Weights of a small image classifier.
Training: soap at rate 0.0023, 13000 steps.
Data: trained on microscope photos of single blood and bone marrow cells, 194171 training examples, 8.6 epochs.
Rows from block 10, named by matrix and row number. Each number is 128 + 32 x the weight over its row's rms, rounded and kept within 0 to 255. All counts start at 0. Numbers have three digits each. After the name is the row's rms in percent of the matrix's.
# convs0: expand pointwise conv (model.blocks.10.convs.0.weight, 960x160x1x1), inputs 80-159
convs0.308 098:126134036131123102146128070126105178121099116215164129135177168130159212171141175095125145114109105108096109117132136142097127120076188155123132111151123140104179130142140133176111107087123178103091127096124088126090130145089082172107117089
convs0.309 103:100123155179057062174152121139165172166101124166127102106088082114138110111105156094091074142118085149145134093106150071118159152111136215112160105204170096108131153160158084133118069109071107129097127082149150135086151140125082171151137145
convs0.310 106:134159144092068071161141110116101094091154101200162145110124143128114090133160100088116108137122160139130118120134158162116115172120117118095128107143124150089240144159080110090103087089116108139086168149143124143112115176100092190108228163
convs0.311 106:072121076089144113183163148147070187137084190135142110174161108081141152150130085173118140185171146127147107145195092193096101135112131103090134089121100114109131120166160103108125116146108153176124152145109134144158093167069195151184129132
convs0.312 089:134198097137104110132141148082075177164127086145095174089130072061175134136161158150103112104127078087062125111132140175089129110075172172096112045152151108169136099156119114173121074114119125103094101113142126155131128166141137167139144103
convs0.313 096:070111163123130095172144149144110072132093130085133145179078192130145135134143098183111095084146102139063180149104164123180177126141149126115112099122095130198145061168091090130128184112157102086125124138143147144122172130199128114113083037
convs0.314 102:116111117090125133148137131173104098083172103097145118120098200109078118157179124147134072131133155181169129127088116091139133144077094151085162081070137077119114104161122105165115214095160085101131143151102130124118175158125144085146067083
convs0.315 096:173122206092133084107139114199130112133123136074138079147116115142121052079071089105097125144109094138031150145133143114159178134110196126157118242106083094134130163107138162081173114183133116091139129192110128044172087147098123107141121171
convs0.316 102:131091098112114115142130074147156134188171098100106150140142170126126145144152097110154111134128104171087142108126128057201093144163157105107115159110141194121135198087092172103134139158076200123120121169133126146169089117064129139138104125
convs0.317 106:144134187061087143156133133085122168136114136129137146082168134138147147129173137151124085115114168120190073106050146147102097207150113083097108125060150100155135088140206116105131158138133108114132104167112152126128141105129105137141091109
convs0.318 106:094123141177135122113143179118127104139153160061158120142128113152090133191154169095155125117174154118104166183079132122123179091147150126156140162137117130106096150172114169107187138103117106092143098130094079041131137159090218116147146133
convs0.319 099:121145158106136102062154189118121101127201128128123121120124174134155122154097123115145099099164129118069117156172119157120107078141167194133172105085136129094148148142145123169158143094112113125096163191075105112100136147133143115191108131
convs0.320 110:131144126124116115106092136133179101148154118059121087113139136138183154125090139086098102137200080128074163156157157134119056103140082091130116171141134157149098105135097103167193062103122105125152158117151179145151128188121092123057158079
convs0.321 111:139203111138111122158086189081128129159081119098158064163076180207115101142133121119124138177143173168136161116100117162138109162120112063117193127086135046094134146149137106126161064074055129138196120156119098097103108155147116140121153075
convs0.322 103:095228092153128140174126152131107086196147130104196129102151162167089181171166172128109150128136142139112154105108129116150097182137151066105101101133140174124176096075127119168138173085093132192203108169129111087107127171153077093137155098
convs0.323 096:107070138079120152128138127152145075086173065068133135149139190137136114106110160100157172085157070152091158206121128094170113129122139115166088187150193159170132091152049144137120156135181076083159165129128188079094101146128131178154121178
convs0.324 112:089146120085087162132153110133162105065133105121064170161081169108183133132107122154123150079158095101055129121178158075138090144100063136123199151133121134177139112157093126155137138123165145098119095131105201129107108124098178140147153115
convs0.325 096:123150151143142075172140117124137086115129109125115137120102139200085094112142148134177157049094153137068117098152157130126164201107093128084177166151143149080078079194110111118114144132112133071159161152138159149106086133068090118182137151
convs0.326 095:148121082097143153146123107158111091147105089171140085160103104147137064074149137108067188131133180212150090100113110099158154158093160089136143110178171141137175153117104125107159147167093145142155127138099164088136070161120144127130119147
convs0.327 106:078145122131069143052111136097107124139141128150220081115112098132126140147147126121079130161108135126082138151137147106107108127131047105143094133157132108119167152101152124138096142097051174137149149182169154085164107095144073074113110140
convs0.328 108:146094108146084099167108137177138126107131121094115159160138031131120157151095091106098095106106076134123142122150174143140133135131135239059114125159151155152105073155183083102100171133087170109075124135152198133104168098044098130135122127
convs0.329 099:118130135112104143102087143156083143151174171126163144151140084127138107134094101105142156121136128156075131163061165102114079195139138150069131165137187182158114093120104151132176143163122149087173056169094149114191074128180160103079119136
convs0.330 104:121156131092121115135128118115141167115092128135150167106114139086156174098211094106123133152067094176096189068177151125151140131066152158103149097101138077186208094119130083138074086096146120096125117131164108146165128091135142148126138146
convs0.331 107:097101154138137099147142109126133137160094150145150098173124096185140147144081157104090110110166051182128145134117158107073159139162197091069084130153081103168121165160114156182211138160096122118135133115079073129133061172121116093095106117
convs0.332 098:156113132169132126148132161134147097131175079146167129106068158148165114125085079114129116133084081149043087178148116139158138106156155215143161124106145092117189165183086125178161159134210139081113128182117121055128126074207056090151100144
convs0.333 090:144156134145082114120111138046124175120099105186102124142165141135158128148134137136120156165137116119128079122140071140123151070145137220099088102169116165098179143125108085182165100163100157116095132064148122187079140121125128101112139048
convs0.334 097:078074084117087112158167136072153122166161154094157129170082127155124149080106087127143105111170114130062161123141096124190119122180075083155101106152093072188152083176119095139112172113151139093167127173121122118110099153196156141151087070
convs0.335 109:104155148146134093096128135108183084139099123132107113101208170121167151100152122129146128134118181157101129125172141076195134077133122148103175164098110131092135158087171104171118138157097098098113129101199171057156147163124142150124121140
convs0.336 103:136130143129152102146100121124135065107155092107108144173063129147111161121094140135102102125150153169132145145140112135136094140059131099103161147123097178106109200114164155097126105132092090199128175124143054142130091060119152136116117156
convs0.337 103:151188074091135092065164122142118137114092090132117132131116102117162085121159108119033085138115138147130057192159157203138112137161137109094114084147161174148106085152144096148088139149144108105093124137144107145136080116118148120106126135
convs0.338 101:117128115132102158111182113190184122126143101136153123091169098168085091123110151146109186083114100107131099120119135119072139169147130145079104132048050064154150111091121167037148111119105152118162150186104158156137069178113133071085128081
convs0.339 094:155177125096117093066081145155137138125119090092108059137132099101135135115124120102079073145124105101078157144133121134112127156069146134087132134153113129092095107150153102142164088157079125093088094174125101112176155148170109131132143190
convs0.340 093:188138100072135109173131130175164061064150148075070152123124127083115083164165111068130123139096074113136138150142126135164182156112131139031157188152143196105165118122123112101152119134171118107100168152194128058183114122126132080101150152
convs0.341 109:143181123108136133201115142126149106100150134138118088142081126071156118130063143111127159096151143097135139151068165112165128139104134161130153159144090165149125109123084028130139172172045072098130122126113085108130062134078152131108139162
convs0.342 099:147071165097142045118101176165194100089171100148172101090150093088105111107161101124156142120094163111180118115177182089174146166098143120051138147117153166094156113110081138136108112121108132080099182125141132058160082090077080115161152126
convs0.343 098:086109227110094137138172091102117157134147153133131083110112078162078109124128105179136151117138130056124110142172146101132127119097081141189118173131118079138107129112181122156105115110073096152167136120145143175148115126133106095125149188
convs0.344 097:123105174147126097138151143084120139070131132165210089189088154136172131089083108162115110174132120164071109144108144180104110146142159133110160090132080090134191169126077098139129143123098121077128087187102129104143154094152085125175088076
convs0.345 098:144151111110190130108093087153111086168131069127159140137115110111165104098135126116145120174091160158125089088162120065205115154115144138137181104154198190097162180122112123129081118212108181202159131152129188102132112133087182078142142131
convs0.346 102:152136193165113109143141113128109103158142165071118098113087194134151153098120111120108135144135095181074137204103183164183150101149139163092114101117075165108103115195080137089129163078157108134162132178115051128109151174105176123115128080
convs0.347 091:178161114068091142102106129097138119167115103115114188138095116114098084083095118163170154125072116094149119149137164113179158201109126091115160150145116116125096126149123180106138185102145131115136132100095182170142148088114115104093158178
convs0.348 098:102122110115157116150146113123122082130150107143147115172091109144107082121132119119116135131098202158126099139173168082142169176102137154116207165112149181084128162131108100126116166133110147153130172106147136083126159113064111139145133103
convs0.349 107:106145088108117130147127130157115129146149116154087107145168120127093075115110154168121166123129146083114096145069122171137119118097125141118167083154210148113158138121071143087102162130131086090144106127061132131162102146125107192154150053
convs0.350 101:147121151163131153122161162175085135145088126098158107182094115146133099119155116120112167093074109149103137164099150146105102110179169164150163161058085180150103130141153101121216166074145062116149146102154078115129083164111088131112131168
convs0.351 108:145154089176146101159136170143096099113082184133090107121113158094138144135152096088101144092136133199164164180107147103159095069146194112121184096118111122109089150123136143085191123107126085123146153081096134130190163116097083156124156153
convs0.352 093:172135144131147120134118203120105123104152086159141107161098164132147140074132080097097126105195060178121092112071094112173115168122126144154122107147153070129137089190135075172126200135140107117133113127128164050096163092183124135182083117
convs0.353 109:153161158104125136165095113131170084126159113093087120144150125161174147101130054147100138103092053146088102144153181084161173047135217068157099172126098156146172156192080065109135168130171059079143165109157133105140107100145129195146146146
convs0.354 100:122135170104111115071145105109117190133133125142110100106133136126127100141104132178083105150075142164178042118136176139119133165088158092165126143053093133145115101146066138098110176152124161152131117110072125123142144145145114092101191126
convs0.355 090:115093179101152087147179146127137140173112132145099048117159135185151052135113139199159127113110139127184103134156068087109147169122088120133116173178125134138098135122080151140098174156123187175141157097122126159141130099121132115146171147
convs0.356 108:082168152134140159157140137083121166083108113119157150101149130121135148146077138193145157106070135097169048169089189141108137139144050037169080097116146186085120108177119079155106149189133127116097164163099157108146179115102118153190108170
convs0.357 099:106150082132103124122081146114131085126118168097117074170128100169176114138125197150099082143101126100096179223147207106160094122104133114150109138163177126196169144102078130122150147157149161116164138139127137045119158131146148132110069060
convs0.358 097:173114090118168174135122132166097120084149104111104139149096100156142083112147158118138156122166148171150108157169085127126142093073108080085214139130129134135163177133145080121157114178141185179059137108136091066092116142115135120104108158
convs0.359 103:126179139127161088053164113079148161126122101162162140111101080087089130135113146143100083139110045096183158081154104130132185159070150150102116091157078127110114149109160080166107145110159125133122106108136114216129154106100075085144127131
convs0.360 094:113143135094149155097129137190152121123168092069138128112107193142150145164105103079142137081153104116066134200158129095192150083167119135182117149206158109167140116183065098119124164111169084090128140133176144121142134172180081148170107116
convs0.361 100:123123125165083133163114107129089212121144149083152148120052143154147128109176088199150090146120099123101164123090072118175106165110098137148165142076146059074109140202170085133177162095166137113144144153124169130105130082163140121107114108
convs0.362 095:072104130128087124137159151090113076115137121096150085188080143130199094133100112172138090128124083164086129198128155095105197133160164108133137110119151145145159164159089090115157168133147132030074171139130075104105144164139122175130087096
convs0.363 092:112150100099159151138126135097100146112135103121064092099167115120155098141130143113135205126145115099142079151096112134097183103092083150146146093157071148108094141124086141135128146124127096210144139065127121146103068097087157195130161110
convs0.364 095:144096107135113121188110074160096099075148136187084144175134062141173128125143125102084080082108127154141101107169138099105143113121129129112152189181180146162114098117085114065108132165155139146140174105105128132151129128097195120150123144
convs0.365 106:153110124082150123131111169171215097096141089159116148116186075085132080158120107183095134116111127086153086178118187104178197131102139133106130153112138125133154149138051113094151139114156145125111133098148146081178124135083154179095130145
convs0.366 097:098134188113153046144115156116105171177106079137123092084154112147127091127129181166144143119149135084138112084154152123143144121132120149148122091078102131106084109140102148123064153155099132161133120163115161125181111114104097082088138135
convs0.367 104:179125124114102155106140169148176121136140091131089112126155105138102097131077074179169157114160123115083136136131112095160095167171101145178115090185099128202086147148122082153094123159186111166149164154139221107146128100133095084123152127
convs0.368 099:153112096128064155114155118083097163146116118098119121068113159180114084157125158141118152123123087083096128126132095132108094166137144083088126112090142088099140083213092083137158111112116133145174203156151112177152137120094104120099098133
convs0.369 097:080149104166158091141150084113179090102157150087140134139061120138069060139126141148177109117119097146098066146085127102161206145171158133198119101138121106121170149172140152093157155129130128046076160182120112126181161089139102121161137100
convs0.370 113:081133087108115159136159087116139140106159111142140117127159156166096114178087118142157130167126092111174095085129102094117095143155097095129140122097141104083100123162140140136155146106094094214136128185067154106113076151144129171131133089
convs0.371 102:122142124158104149072116123060165173103192078126153132096135145101136155118102137136104125167127132149172138087209148149075105149179152163140160085156136147075059189128129162174043111131073198109183107123143144117115097131066085105103172077
convs0.372 107:132141125127099106180117140180194111143114086109071117177201137103175063084159108133095091142187176150069112124179125118084137111192155129132129113162107143184133148127062104092173161133126118077129097111159137157100159141096120126090157114
convs0.373 103:152155088139113167163114093115159076115121107153152114179103177177136091104136112097102167130128160099039128088131121104115136114141153101128134125175116165092120144111081148129124061111114128173102148132157155132113141157036131084163159139
convs0.374 098:148137130122102148108158127039111183129188135118176132141094115099113160100101131184163165188046187119143094097159160132107147178074130178158132124090140145089095154148133106142149131131066118153158116115145159166164103118121070135132159094
convs0.375 101:176110114104137111119169112096121161121167143102102134154136164187169140166103150126142206172067165101176166104092084143065136097080122115167084114099133190062127135161136070130160026123097149097134146101095093089131103121060176162150154075
convs0.376 101:166180120099079156112122111098109197136147091109147114154103056091105171139163148103096049093107142125058103125136155139136137121098190111080127086165087116133095102134136120152086139155131151105190085132092134097187134156115156160195103112
convs0.377 103:175116093100164168156105107194117128141120119092118125137110150102160126047115109100129126127099099109123079166139140166151151099122183057145098125124105149125080128096175125113117099116141119078157132193132128103221125139098114114155112133
convs0.378 106:166106152137154168157106149118162138164130115124131141141095082213175111173153121140119162161058142150113163151142140107109155060190172188137106110076154165137138098129116127125172099106115070092175174105097108113144143079104107182099125125
convs0.379 103:164086113130144097146173110104107171116134213126060142057158223106174148183110121113127104162151089125114147070149109106077100130168182151097121120177132098164120193140106132129106132065132110133171080123127128087088184153105149099134129112
convs0.380 097:160101074115172158141112078115097083164121089138136162174093144122122112093126115137077165159127149139136074116134119094191111110086149087060186108173139122089141123143134165111140092161088147161145128100111131077130137142117159074110156126
convs0.381 105:145150166127164076176136133112127153112137137133134146158182123043123071113136125045125115113072137164089189157052113075155106145113166182111141141144124130110148109150157108172076152077063123143156175169114169104146172115089164145155107081
convs0.382 107:127164154179133117144127101109139106132081124067154159115112181124117080130151078167118113134154154165128190167108129178082143133098174121113167156118110171107081121183156094080248159127155099152129146111074142095175102080147120107135110106
convs0.383 098:092081115141120121146141141108127086160172087089121109120101154132129142096111142108173105076130085160101144234122151162154133090074130118135156111127126124160130150150098069138157136066216133109131129164105185071147122174194107141158192144
convs0.384 092:085141127116127126095152094145089190094174101150118137136127143096135183195074095121148211152119099048126127132158074189108201139197126176123117084156114107085128119080148148187156128183105182183126131098104138097142158141092123135106135117