Weights of a small image classifier: arch mobilenet_v2, soap at rate 0.0023.
Rows from block 9, named by matrix and row number. Each number is 128 + 24 x the weight over its row's rms, rounded and kept within 0 to 255. All counts start at 0. Numbers have three digits each. After the name is the row's rms in percent of the matrix's.
# convs2: project pointwise conv (model.blocks.9.convs.2.weight, 160x480x1x1), inputs 240-359
convs2.20 099:099139129132106154128115109155108132143103125117149123151117141136142112113133146179065096148115163160070127091083101112147140072191120160153149124154127122140103118125182141119156153107144112103149102137114141146100165078105182045125120094144112110108138129153147139123096112169129134141146129149101139129144095097130166122136144154125126118169135128148133100
convs2.21 105:151157110150123118073171136108147136165148107144120174128119107091129116100159173105075111088154138145143088167122135096133130115114113139136113112085164146143151137155152108115145123098130155086097144124117129149130116087120160108133146110150146128181131118105113101124130123149124127110079135112128163092097114121169115118134139155101123135135141166138118126
convs2.22 099:146182154104131144156106144124158075121157155110112120134101106134115130112148115178126111134161132145179134143111139147131119165093149119131123138110090117119137113123116092065155115116095149134134156114076175167160134136117074169138068107155105149114128169138159112101134158101135153104116153085115134156133106100077155150147095123127132113124146116146165143
convs2.23 107:129138181115151180118186098138147162108126141159129102150144114105157103152106111135094138131097115108066114140128107113126130112098152148114106148164171123102108179141131102113086109114146110136156181153128072109112135138133112158120174153149136123125104098117149122113081132169102118142161103107160076100146113148073137109135120186131148159127164131134141115
convs2.24 097:129115122131127123147107133124098121139138112172132124136119146135140163104094113092127131113092119124142144143120152132170133106092101101143141136114090108134174119111157133126136137128113110140129110088137117108095153092115097144128149150145146105151141115114117161149130125134159136102125097117131170123115164091145128133132116131098114137162116135086124175
convs2.25 106:143138109107134133139136093115152234160162117135140129122124135127132113147142143110118126136105111077141135108116118143054129149119170135114137144163187130111119141130126076102175141145143145111122112119153110122139109093112081135105101120102121150167096135128144174129128116139117130120154169101122121123130170127101127100124136103150150150109133143086096120
convs2.26 098:141132148160141118147132095159098185090151126095167128121122119137150119136140123140074106150152155144116124113085095152105155136130114108129100124161146089115129153102097149097173146118131127137143109128132135133173117124136128141129125146126114133099098115160090116103114105109109084114137141094100161152114111179148114099122164092129071125138125139143067140
convs2.27 097:117149180148127099124151149156119079146124097125144113128121134088125120119143159072078144120177145080116156118159115120140175119116124121136119153151147108119107068133118131134085073131178123100158171164149066115118118149173144113141109141133116108102102153180090132110081177172093121106141103150103147089169113142097155140139143158136130113123139120122127148
convs2.28 103:114115133121119155140099128088114122106159120157187153124104119151138139123146103127153135116082146100188170108131099117096124121136120105127094147132144103118114101142100126157115130095138109180137182148096160135121127126177116086124161124144133126110111147163131141172153108200150140161089159092149138133108132105077149114109142135121129127108125146128058101
convs2.29 110:143122088143138112136152106132131148177175136149165148129076128154131133175157159106125157144140109156134149124168147146100143120128130100134101119125138164120116149117155126150154162128117160061167148067104136103146106131134134144111099112136117140150143128155157100127095137149112115116111139106085098163108129146169154110148122112133134139142143143151131067
convs2.30 107:157173099159136141112117145127080169134109140166170133146124129112148157117143120113171154125138187117169116120126118106164105122097163115138154116125117089153145095131134134125152120126126129136131136141119164104176152129134040128164138135123104150153115127100129164129165125143156145152150123125159141127115135121107122135114125154115148154122146147113120135
convs2.31 100:123127155091121119074135132086128117092101134162144116163078135162140135149150131111116116140116098137141124099148103176106144101128093154115119155173091131133105156113112161171156164163093107097162144098149088122114140093167102113134131078133138159141128124133135095121116117115147128136105125151142154082153116121154144133133141157171117139138094141146106128
convs2.32 097:123103143136111100103117134116111143139150118143141132106100146123111171067117183107134151111157135074104118138170108132168171120101140172108154157108124106103141152127143091117093106129116139129144144113108127134114129109136136157119151124140133198119147140089161145097100115140122118131106104150123079148045135121142131136142092157105130104092126131144152129
convs2.33 100:207116117146135111117162128121116066087132146095103114131175128133100125132148118119110108139129113083107113153064107125137093095130110129126163118137154091127120112131160148121123099130117125074126122106123094119109154166145117123135137103144096125055105132107126137087149113160092109103112147112166135147110101142130144166115131148092095125102096114165180127
convs2.34 100:115102106105162132141156101130151122106130130158144114135109097098146157171130140215123142139110100070131150149167111150141125125164161135125104125148075165129130138111114119158147160125134109150121138105158148103094118147121092138180130112177133136121139154160150100135179111108172168131153135184092112120111134144148141148108142153148112082142074088118197101
convs2.35 100:101130107146150047106137128125166102134141149129124142132162150165157143112121105149163124166113144143128128126110138108107110154114081152129118127091122150127143086127154125082121130079144149077074150150123151129187112123111121136143114145133133142124100127136146111152106124161132128126124142125135111119137149151124145132097131145091123131114123131121142122
convs2.36 112:083112122115133121128128122147097182112101161156106115121126125138156142134149095147109122155125113123105133115113152140114128152110151157132116103183129106116116133089119142143121145127125150078127146109123105132083123180174051116132111129144116106131120144090124148125152109131130101174176173150117077239141155140093113156132217147146112093142118074137120108
convs2.37 093:113130134118123159141123092106101131149161142118144083109158136155158155125181119156098117142139116200099129098116090126084109145102095159117117109085154117114134182126129131148162123144127102167103148137141111139028105077150123136088125122165115093129095149097138112137208108113118102133132126136106113118139138113063164160131150128107111116134135139133086146
convs2.38 093:140116106127103141099166153133130171137134117107121112131123105135150141130115135099133139119106144144152116136126122155110091161106110127152172088139104149102148070123091099122125143116092118148135158107103114145183134114091173105135138156125131136041104109089126127145125125098143141115099140126154130115096117105095112180119119108150109163061135139135138123
convs2.39 100:155108136131155150124092180116156119167134143118117103095092125091123132097130135103145151150147130148145156142088153109164153113138144157133166099140104186145153207129127123125134115075145118153106135147122122140136120097106119112155132150087136130151107135094133114127097158115116132147084134080155155081134148162096128127117121090122130119065166121098154092
convs2.40 098:128155124124105129120193138087102209174144114103107112129147119143135135127147131158154118106114131146147131119129159157100138120145133125109111131111162067120118096110122137105118130142146134143142107122141139135119121138130167115152133098148127141121100139144109127107130158110120103141075141105142107108149127103145137086159119133120141118140160142163087108
convs2.41 095:121100127140124114113093159124149146172150119109157125143161104144134163162122150093139123095138148127092093178121176133120103152155132124148138163110098118096098104161124157113106132137165172151121163125189133113126089141131136154107096098103137101110123144113129114173153130162116105126123124112088149115145165126130140137142108130159125149155129111128142176
convs2.42 102:153133111127116165074145159089129136141114110131123096159125120164100112122113151130107134146129142121120127112102103106133153114107119132133159096143095121120151107133133143064097155129122076106134125136132164145106108116165154052086097117156135162147098111119128102128139150146116151109094133141126152135195108090133138133127125176159149116084126160094151097
convs2.43 107:161197127133146110111151085105122132088163133167142173129125131100152094119097123097152140124155166109151125122108135130107132156146128133115122099134043165156136089149104130093164107105102123098132166106159146128129090114163142182125163156133148115147098125123095130138170135114136128139126140067124134105168136176161119165170139103107179173102148139140130132
convs2.44 101:119153109122134139164103115145132121112137119145141130097139133149160099125100112123123141149158140110116130143133108135134123089126116135084140118154094086130094129126093134114145102151149107110163152180143174144139126114127150123134157172080163093109144084147105151121129157095121099149111099116117143172169159127106150143095165114134138139133152094122118127
convs2.45 084:103150178138133149138136149101151169114108107158110130145173126131118144067105127141146146121129129151095117145113097115088120091138140149112144118113151162129132138167133097107090110126102176119147144143138152116122121080127140114090137124135086055127127120121148121146177137156152126129156119133085135114151111189063085112125135116171131120138184077102131110
convs2.46 100:131138124133088102094137089134124080112105116126145121112123149121142113101175127160124108110072120095129105138143131103115126130066099092163115132094121136146137154102156083116082131130086180113126137131135112134116146092097141124088118157122119163184149135126166103156126130123133122111121126165153146120123108100090109176127079099115159141127106089119129099
convs2.47 087:147096086147147107163100090148178153138143157112081170147147130124145078159125119100143173177141103121126114126166116142137132151133150100121126136137137166095135143081090152136180133116138119139126117125134105105137129090136116160117156165119127148159144151127118134109127144137137140161129109067140143151106135108107128113132146148087095129147132152168089167
convs2.48 096:111135169161132149114110124103109099118102106126117132093163131116123162127157111155139116144098140123093094140133150158116137107135116156148178145111130145132156145118146094092111132135157123090122103144099130131139123178125157104156131079132103124136146144107120115182117108165114175115148146160124163104048094157115148131130139125115120105124107119139105118
convs2.49 099:132105148131170129111163099134149012119102105129091143159118130110150100131118171135154163170100158088100122123138114152127129133128125157134149123154115127100137160176134171181172157138136126125107115116138100166124107145119140125155100146131115054097132104110123114156186157159130145129125119143112138079102097069147131197139154134074112133164112146128174161
convs2.50 108:125074111128119096140109110113114120162152164123152143090137118160120148143146138118150138114129123180106120112103103159145146170111088130125133151094056143144114199097115058124198114117120103116103122113139087124138114092127186160121134112134157106143122115101161095124142127111135123168085120126105105129130120105150102104149128156117118133113182131137142096
convs2.51 099:113130104112121111128131122130144091124208134139140109155117134086151124125136122133109121112161163140142148125125100165149116147119110100135106135092128086136123161121124096157202150123096119137129113129110120129160107106133080148112135164091131121138104095095140140152107166103095142133109124088106139115132132147130074141127093091095172144080162127106146139
convs2.52 102:129146118109135153080136165125129132121128120149100130119129129111117120172118126130139149105081175114152131150155170146175093136112098158131123095137115129168168098126158052118087128183149121154079105123117118150156115137137106143135143123139115137127132138135145092181151124142130130143107116111090168126066106137094094163151080128129114139104087096177128123
convs2.53 097:129111119129126140104131115162161151208175138162137151116105146100128129130116144154133161143146113147138153170104150142091122128093127130131152116116138095070127123134106097145104112112119158102137089121118100155140108137116141149144145105105137134137082118151082130106154157129117110113196097117132152170080156170114136100091173103146147148174198126099121160
convs2.54 101:119105160099122139156062156210133108133090142126135152109119127125062136110134089081174100132134123081124132167107152093126127092140117128170134133138156123108136111143121084137126153136092133133139146137108122145163154151168175123135131131095177129129106143128109128145105136129122127118075114100138108162121162120151145138125095093128170124162100143142139149
convs2.55 105:115131115121112108131177159124135139143121172154143109138103150116170153124128099110078107082194119120143102111090105169160114169085117122138129132160128125098182099131101131149086110134142122131122138111119152132126143143163143150106163119120105118047126137136154125173124130125121135140162117081080114118172122114188088084137111129096124149142127143159202123
convs2.56 098:122152117111137079160122132122105119116168109170145150084139122129134143101141157133133161041151115094149117169154123118152129098160113169128147088141076095125147084126160122126113099139122142096130093119145143117103174155129155123112146118130134140105095119113146109108081114174124106162117093166099154172091148102126129145130113123108138138130111137155147114
convs2.57 093:093145100149125153135143135108144107129099121080108112135145118095133132080116107132096138108107146129117129130144151105077134097115117147095118157134081136122125098150124143157127147132121145136152115136114126119113104167129101097157104140121130115101108124101076105125140149103107148124146138150110110117152113170117160105122084116117156139118140077113136165
convs2.58 103:128143138158124113152087130141121093154133203105130131129144117105129165134128123129155096109142148164162103150152166148085102102117145092164096141113183096156149134147150145140149117142122086138136157126157087106130115151109108143163145130123103104151150144119085140148110138073142133154204138093158103096125112133120121111146099129088143144144173179149139087
convs2.59 091:109131116113104159116141124120123088079168108136121105118138124125131108110148117107145095091097176171092156097162122100141168089131147186141167148085112094159129207123139141158105098103175130137111152146159084124126084124153150126165154142107166141128117085155081118089137116110134123130113126084151165148115093175110128143156141107107125145098103111136084155
convs2.60 115:115135117146119160165109145118130193104118102113115129150108108140123117079090139111179135112160149160131151144170158151125122118178111154117114153099098131138159127134113170131124143140108138072134162115148102150097096114123107098156205124119134142141166112112145138131115113131122139162105129161137082124091109124134147129156146111080152181143142106117132081
convs2.61 106:091096175142148094161131126109121106124114152112163136146144133117155116086147117152096157172137111120107119089089154138127122152120156117158142158142101093133132141123126120097095127126165157177132126136107075155178157098091140115136123179121093114133094100120145098083132115124128159163149122099165129133200094077133128149144112115131085103117128148091171145
convs2.62 107:125082126114133119088089139126151146084146110101146145110111131177151121106125134144107135173111180176082168159124127149140131108155111133136091177106090143128131132122122155086112118101129129122128171126123139150123126108134127105126133121102115136124112123108122122138147116138148131098163154112103143143137132140159124115112154112157110114140178106113167151
convs2.63 100:113122104104106136092127119127129152130111129121141131124125125177126132149099160109105123132104075106172131111145145119126132086132106153120165109126144129128126192146145169116150140099145084100112081149156080106111144133131162086099142133124159167115143115186119125127093142114116157127088122151108142110107130100168157093158125142149132121139088153158128094
convs2.64 094:116108084138134149166154160170148121124134120070109094131098143155157121127116112175151146109115159155157139115168178129102141107143130152157156149087159066175141153145134154128130173085184134140117167134127121149120135106155096143142182114132153167123130106104161123162145093133140107129155136148140127142108177183104133134149164136071108093124140166151099090
convs2.65 105:128134142131164187092114102137113180052120110115135139114129118142176117116142142127115152113121163178155142114153129110097109095123088114116127109123069121133136127117096161114136131134160173124144129132105113126064138114172148124080129079157120118111113097154135137137120177167149128130143133124114094169153153122107120076091124155078159152146179138151154140
convs2.66 095:160109194123130137127115162094152144137144141115176118110133137105117154133166120118121098079104178106149100101113127150171150139168145128160124128144142129128137144114157118093166158151164170115097118114094144126139150138142126144158194125190124134091100141124142126109171129104079136085113095136103121106114125109137191074105120124111136171091121134129118103
convs2.67 102:099099147133126162105125140164141152146112126116148097117127119092129150157083118083158100165167123138110130131126155143130134132132134133144147093170140135116103186097098124105104130138121110096129138121112138128127103128133146138147120089098145146133099133147137143116151113098130155120101125112128089116143086087119123136135111115147143137097166155157105109
convs2.68 097:139131141116150113155160153063122135152127117164132125156086140144144115131148099138152139138129145146166153123197152100127147146136125164124084107138148133123134152135087133130147091149190122130125124142142187150115153149089149117146151087108131133119125118153119108122205074153147084125120135123130164137115184135120098114143102101091131102107140144130149101
convs2.69 109:094130164142098152142132109139150150145094156104103129131171132080097142093116089108109138134095121120132104110141147124145121085099187157109137143085121119109150099094104143159162146158124088163164160109154112135148137144092103074121159120148116129122155119128122158132132100123136106153130130136093105122124100094110155145193123122098118133131152099170101175
convs2.70 099:144098138109159159096123147114102123184116108113126120138155116128127122112112168148113136141116136135182100101149127121184146115119123133146124135098149134107101109100121152099166119116159132095124093113090128143148115148113188119148132111110123133119108152153136153080089168144111111124127115117123155181126114114142114151105147137137123137148139143124132128
convs2.71 092:122108094110139131162086108103099105120120147143144153109124097161092174141120112139106128152144084073093115101075146164120111137119154106116119116122114118133135134133129128131147142101155182155165139106156157130140126131098114126125130131164121116116146140133143131139129120139138142098124129097082133110148093110123077117161092119114119141131192121127154147
convs2.72 101:105148128132103066128099143087137124117135114113090142118119135150142089107123126103146127110159100093110157121144127106134128111108140142130145108119143152134171118123142115142141088147185157160117133110120163124176147150126127107127157120111096136106140104126122154138093093138164174135152126103099118106111075150108128115112112152088120116119145104133167094
convs2.73 100:169142125091131104132117138194138064094140097156151148151139162142145113171113133131153200161103145073129107112105133145138126146153154106085134162157126097133062108141163143103190148144116140116135085130110125132106104114140190160123124127108176186131110118132124137143164141160119129128107152107137128133127118118146138129132123075086118146140101151129137145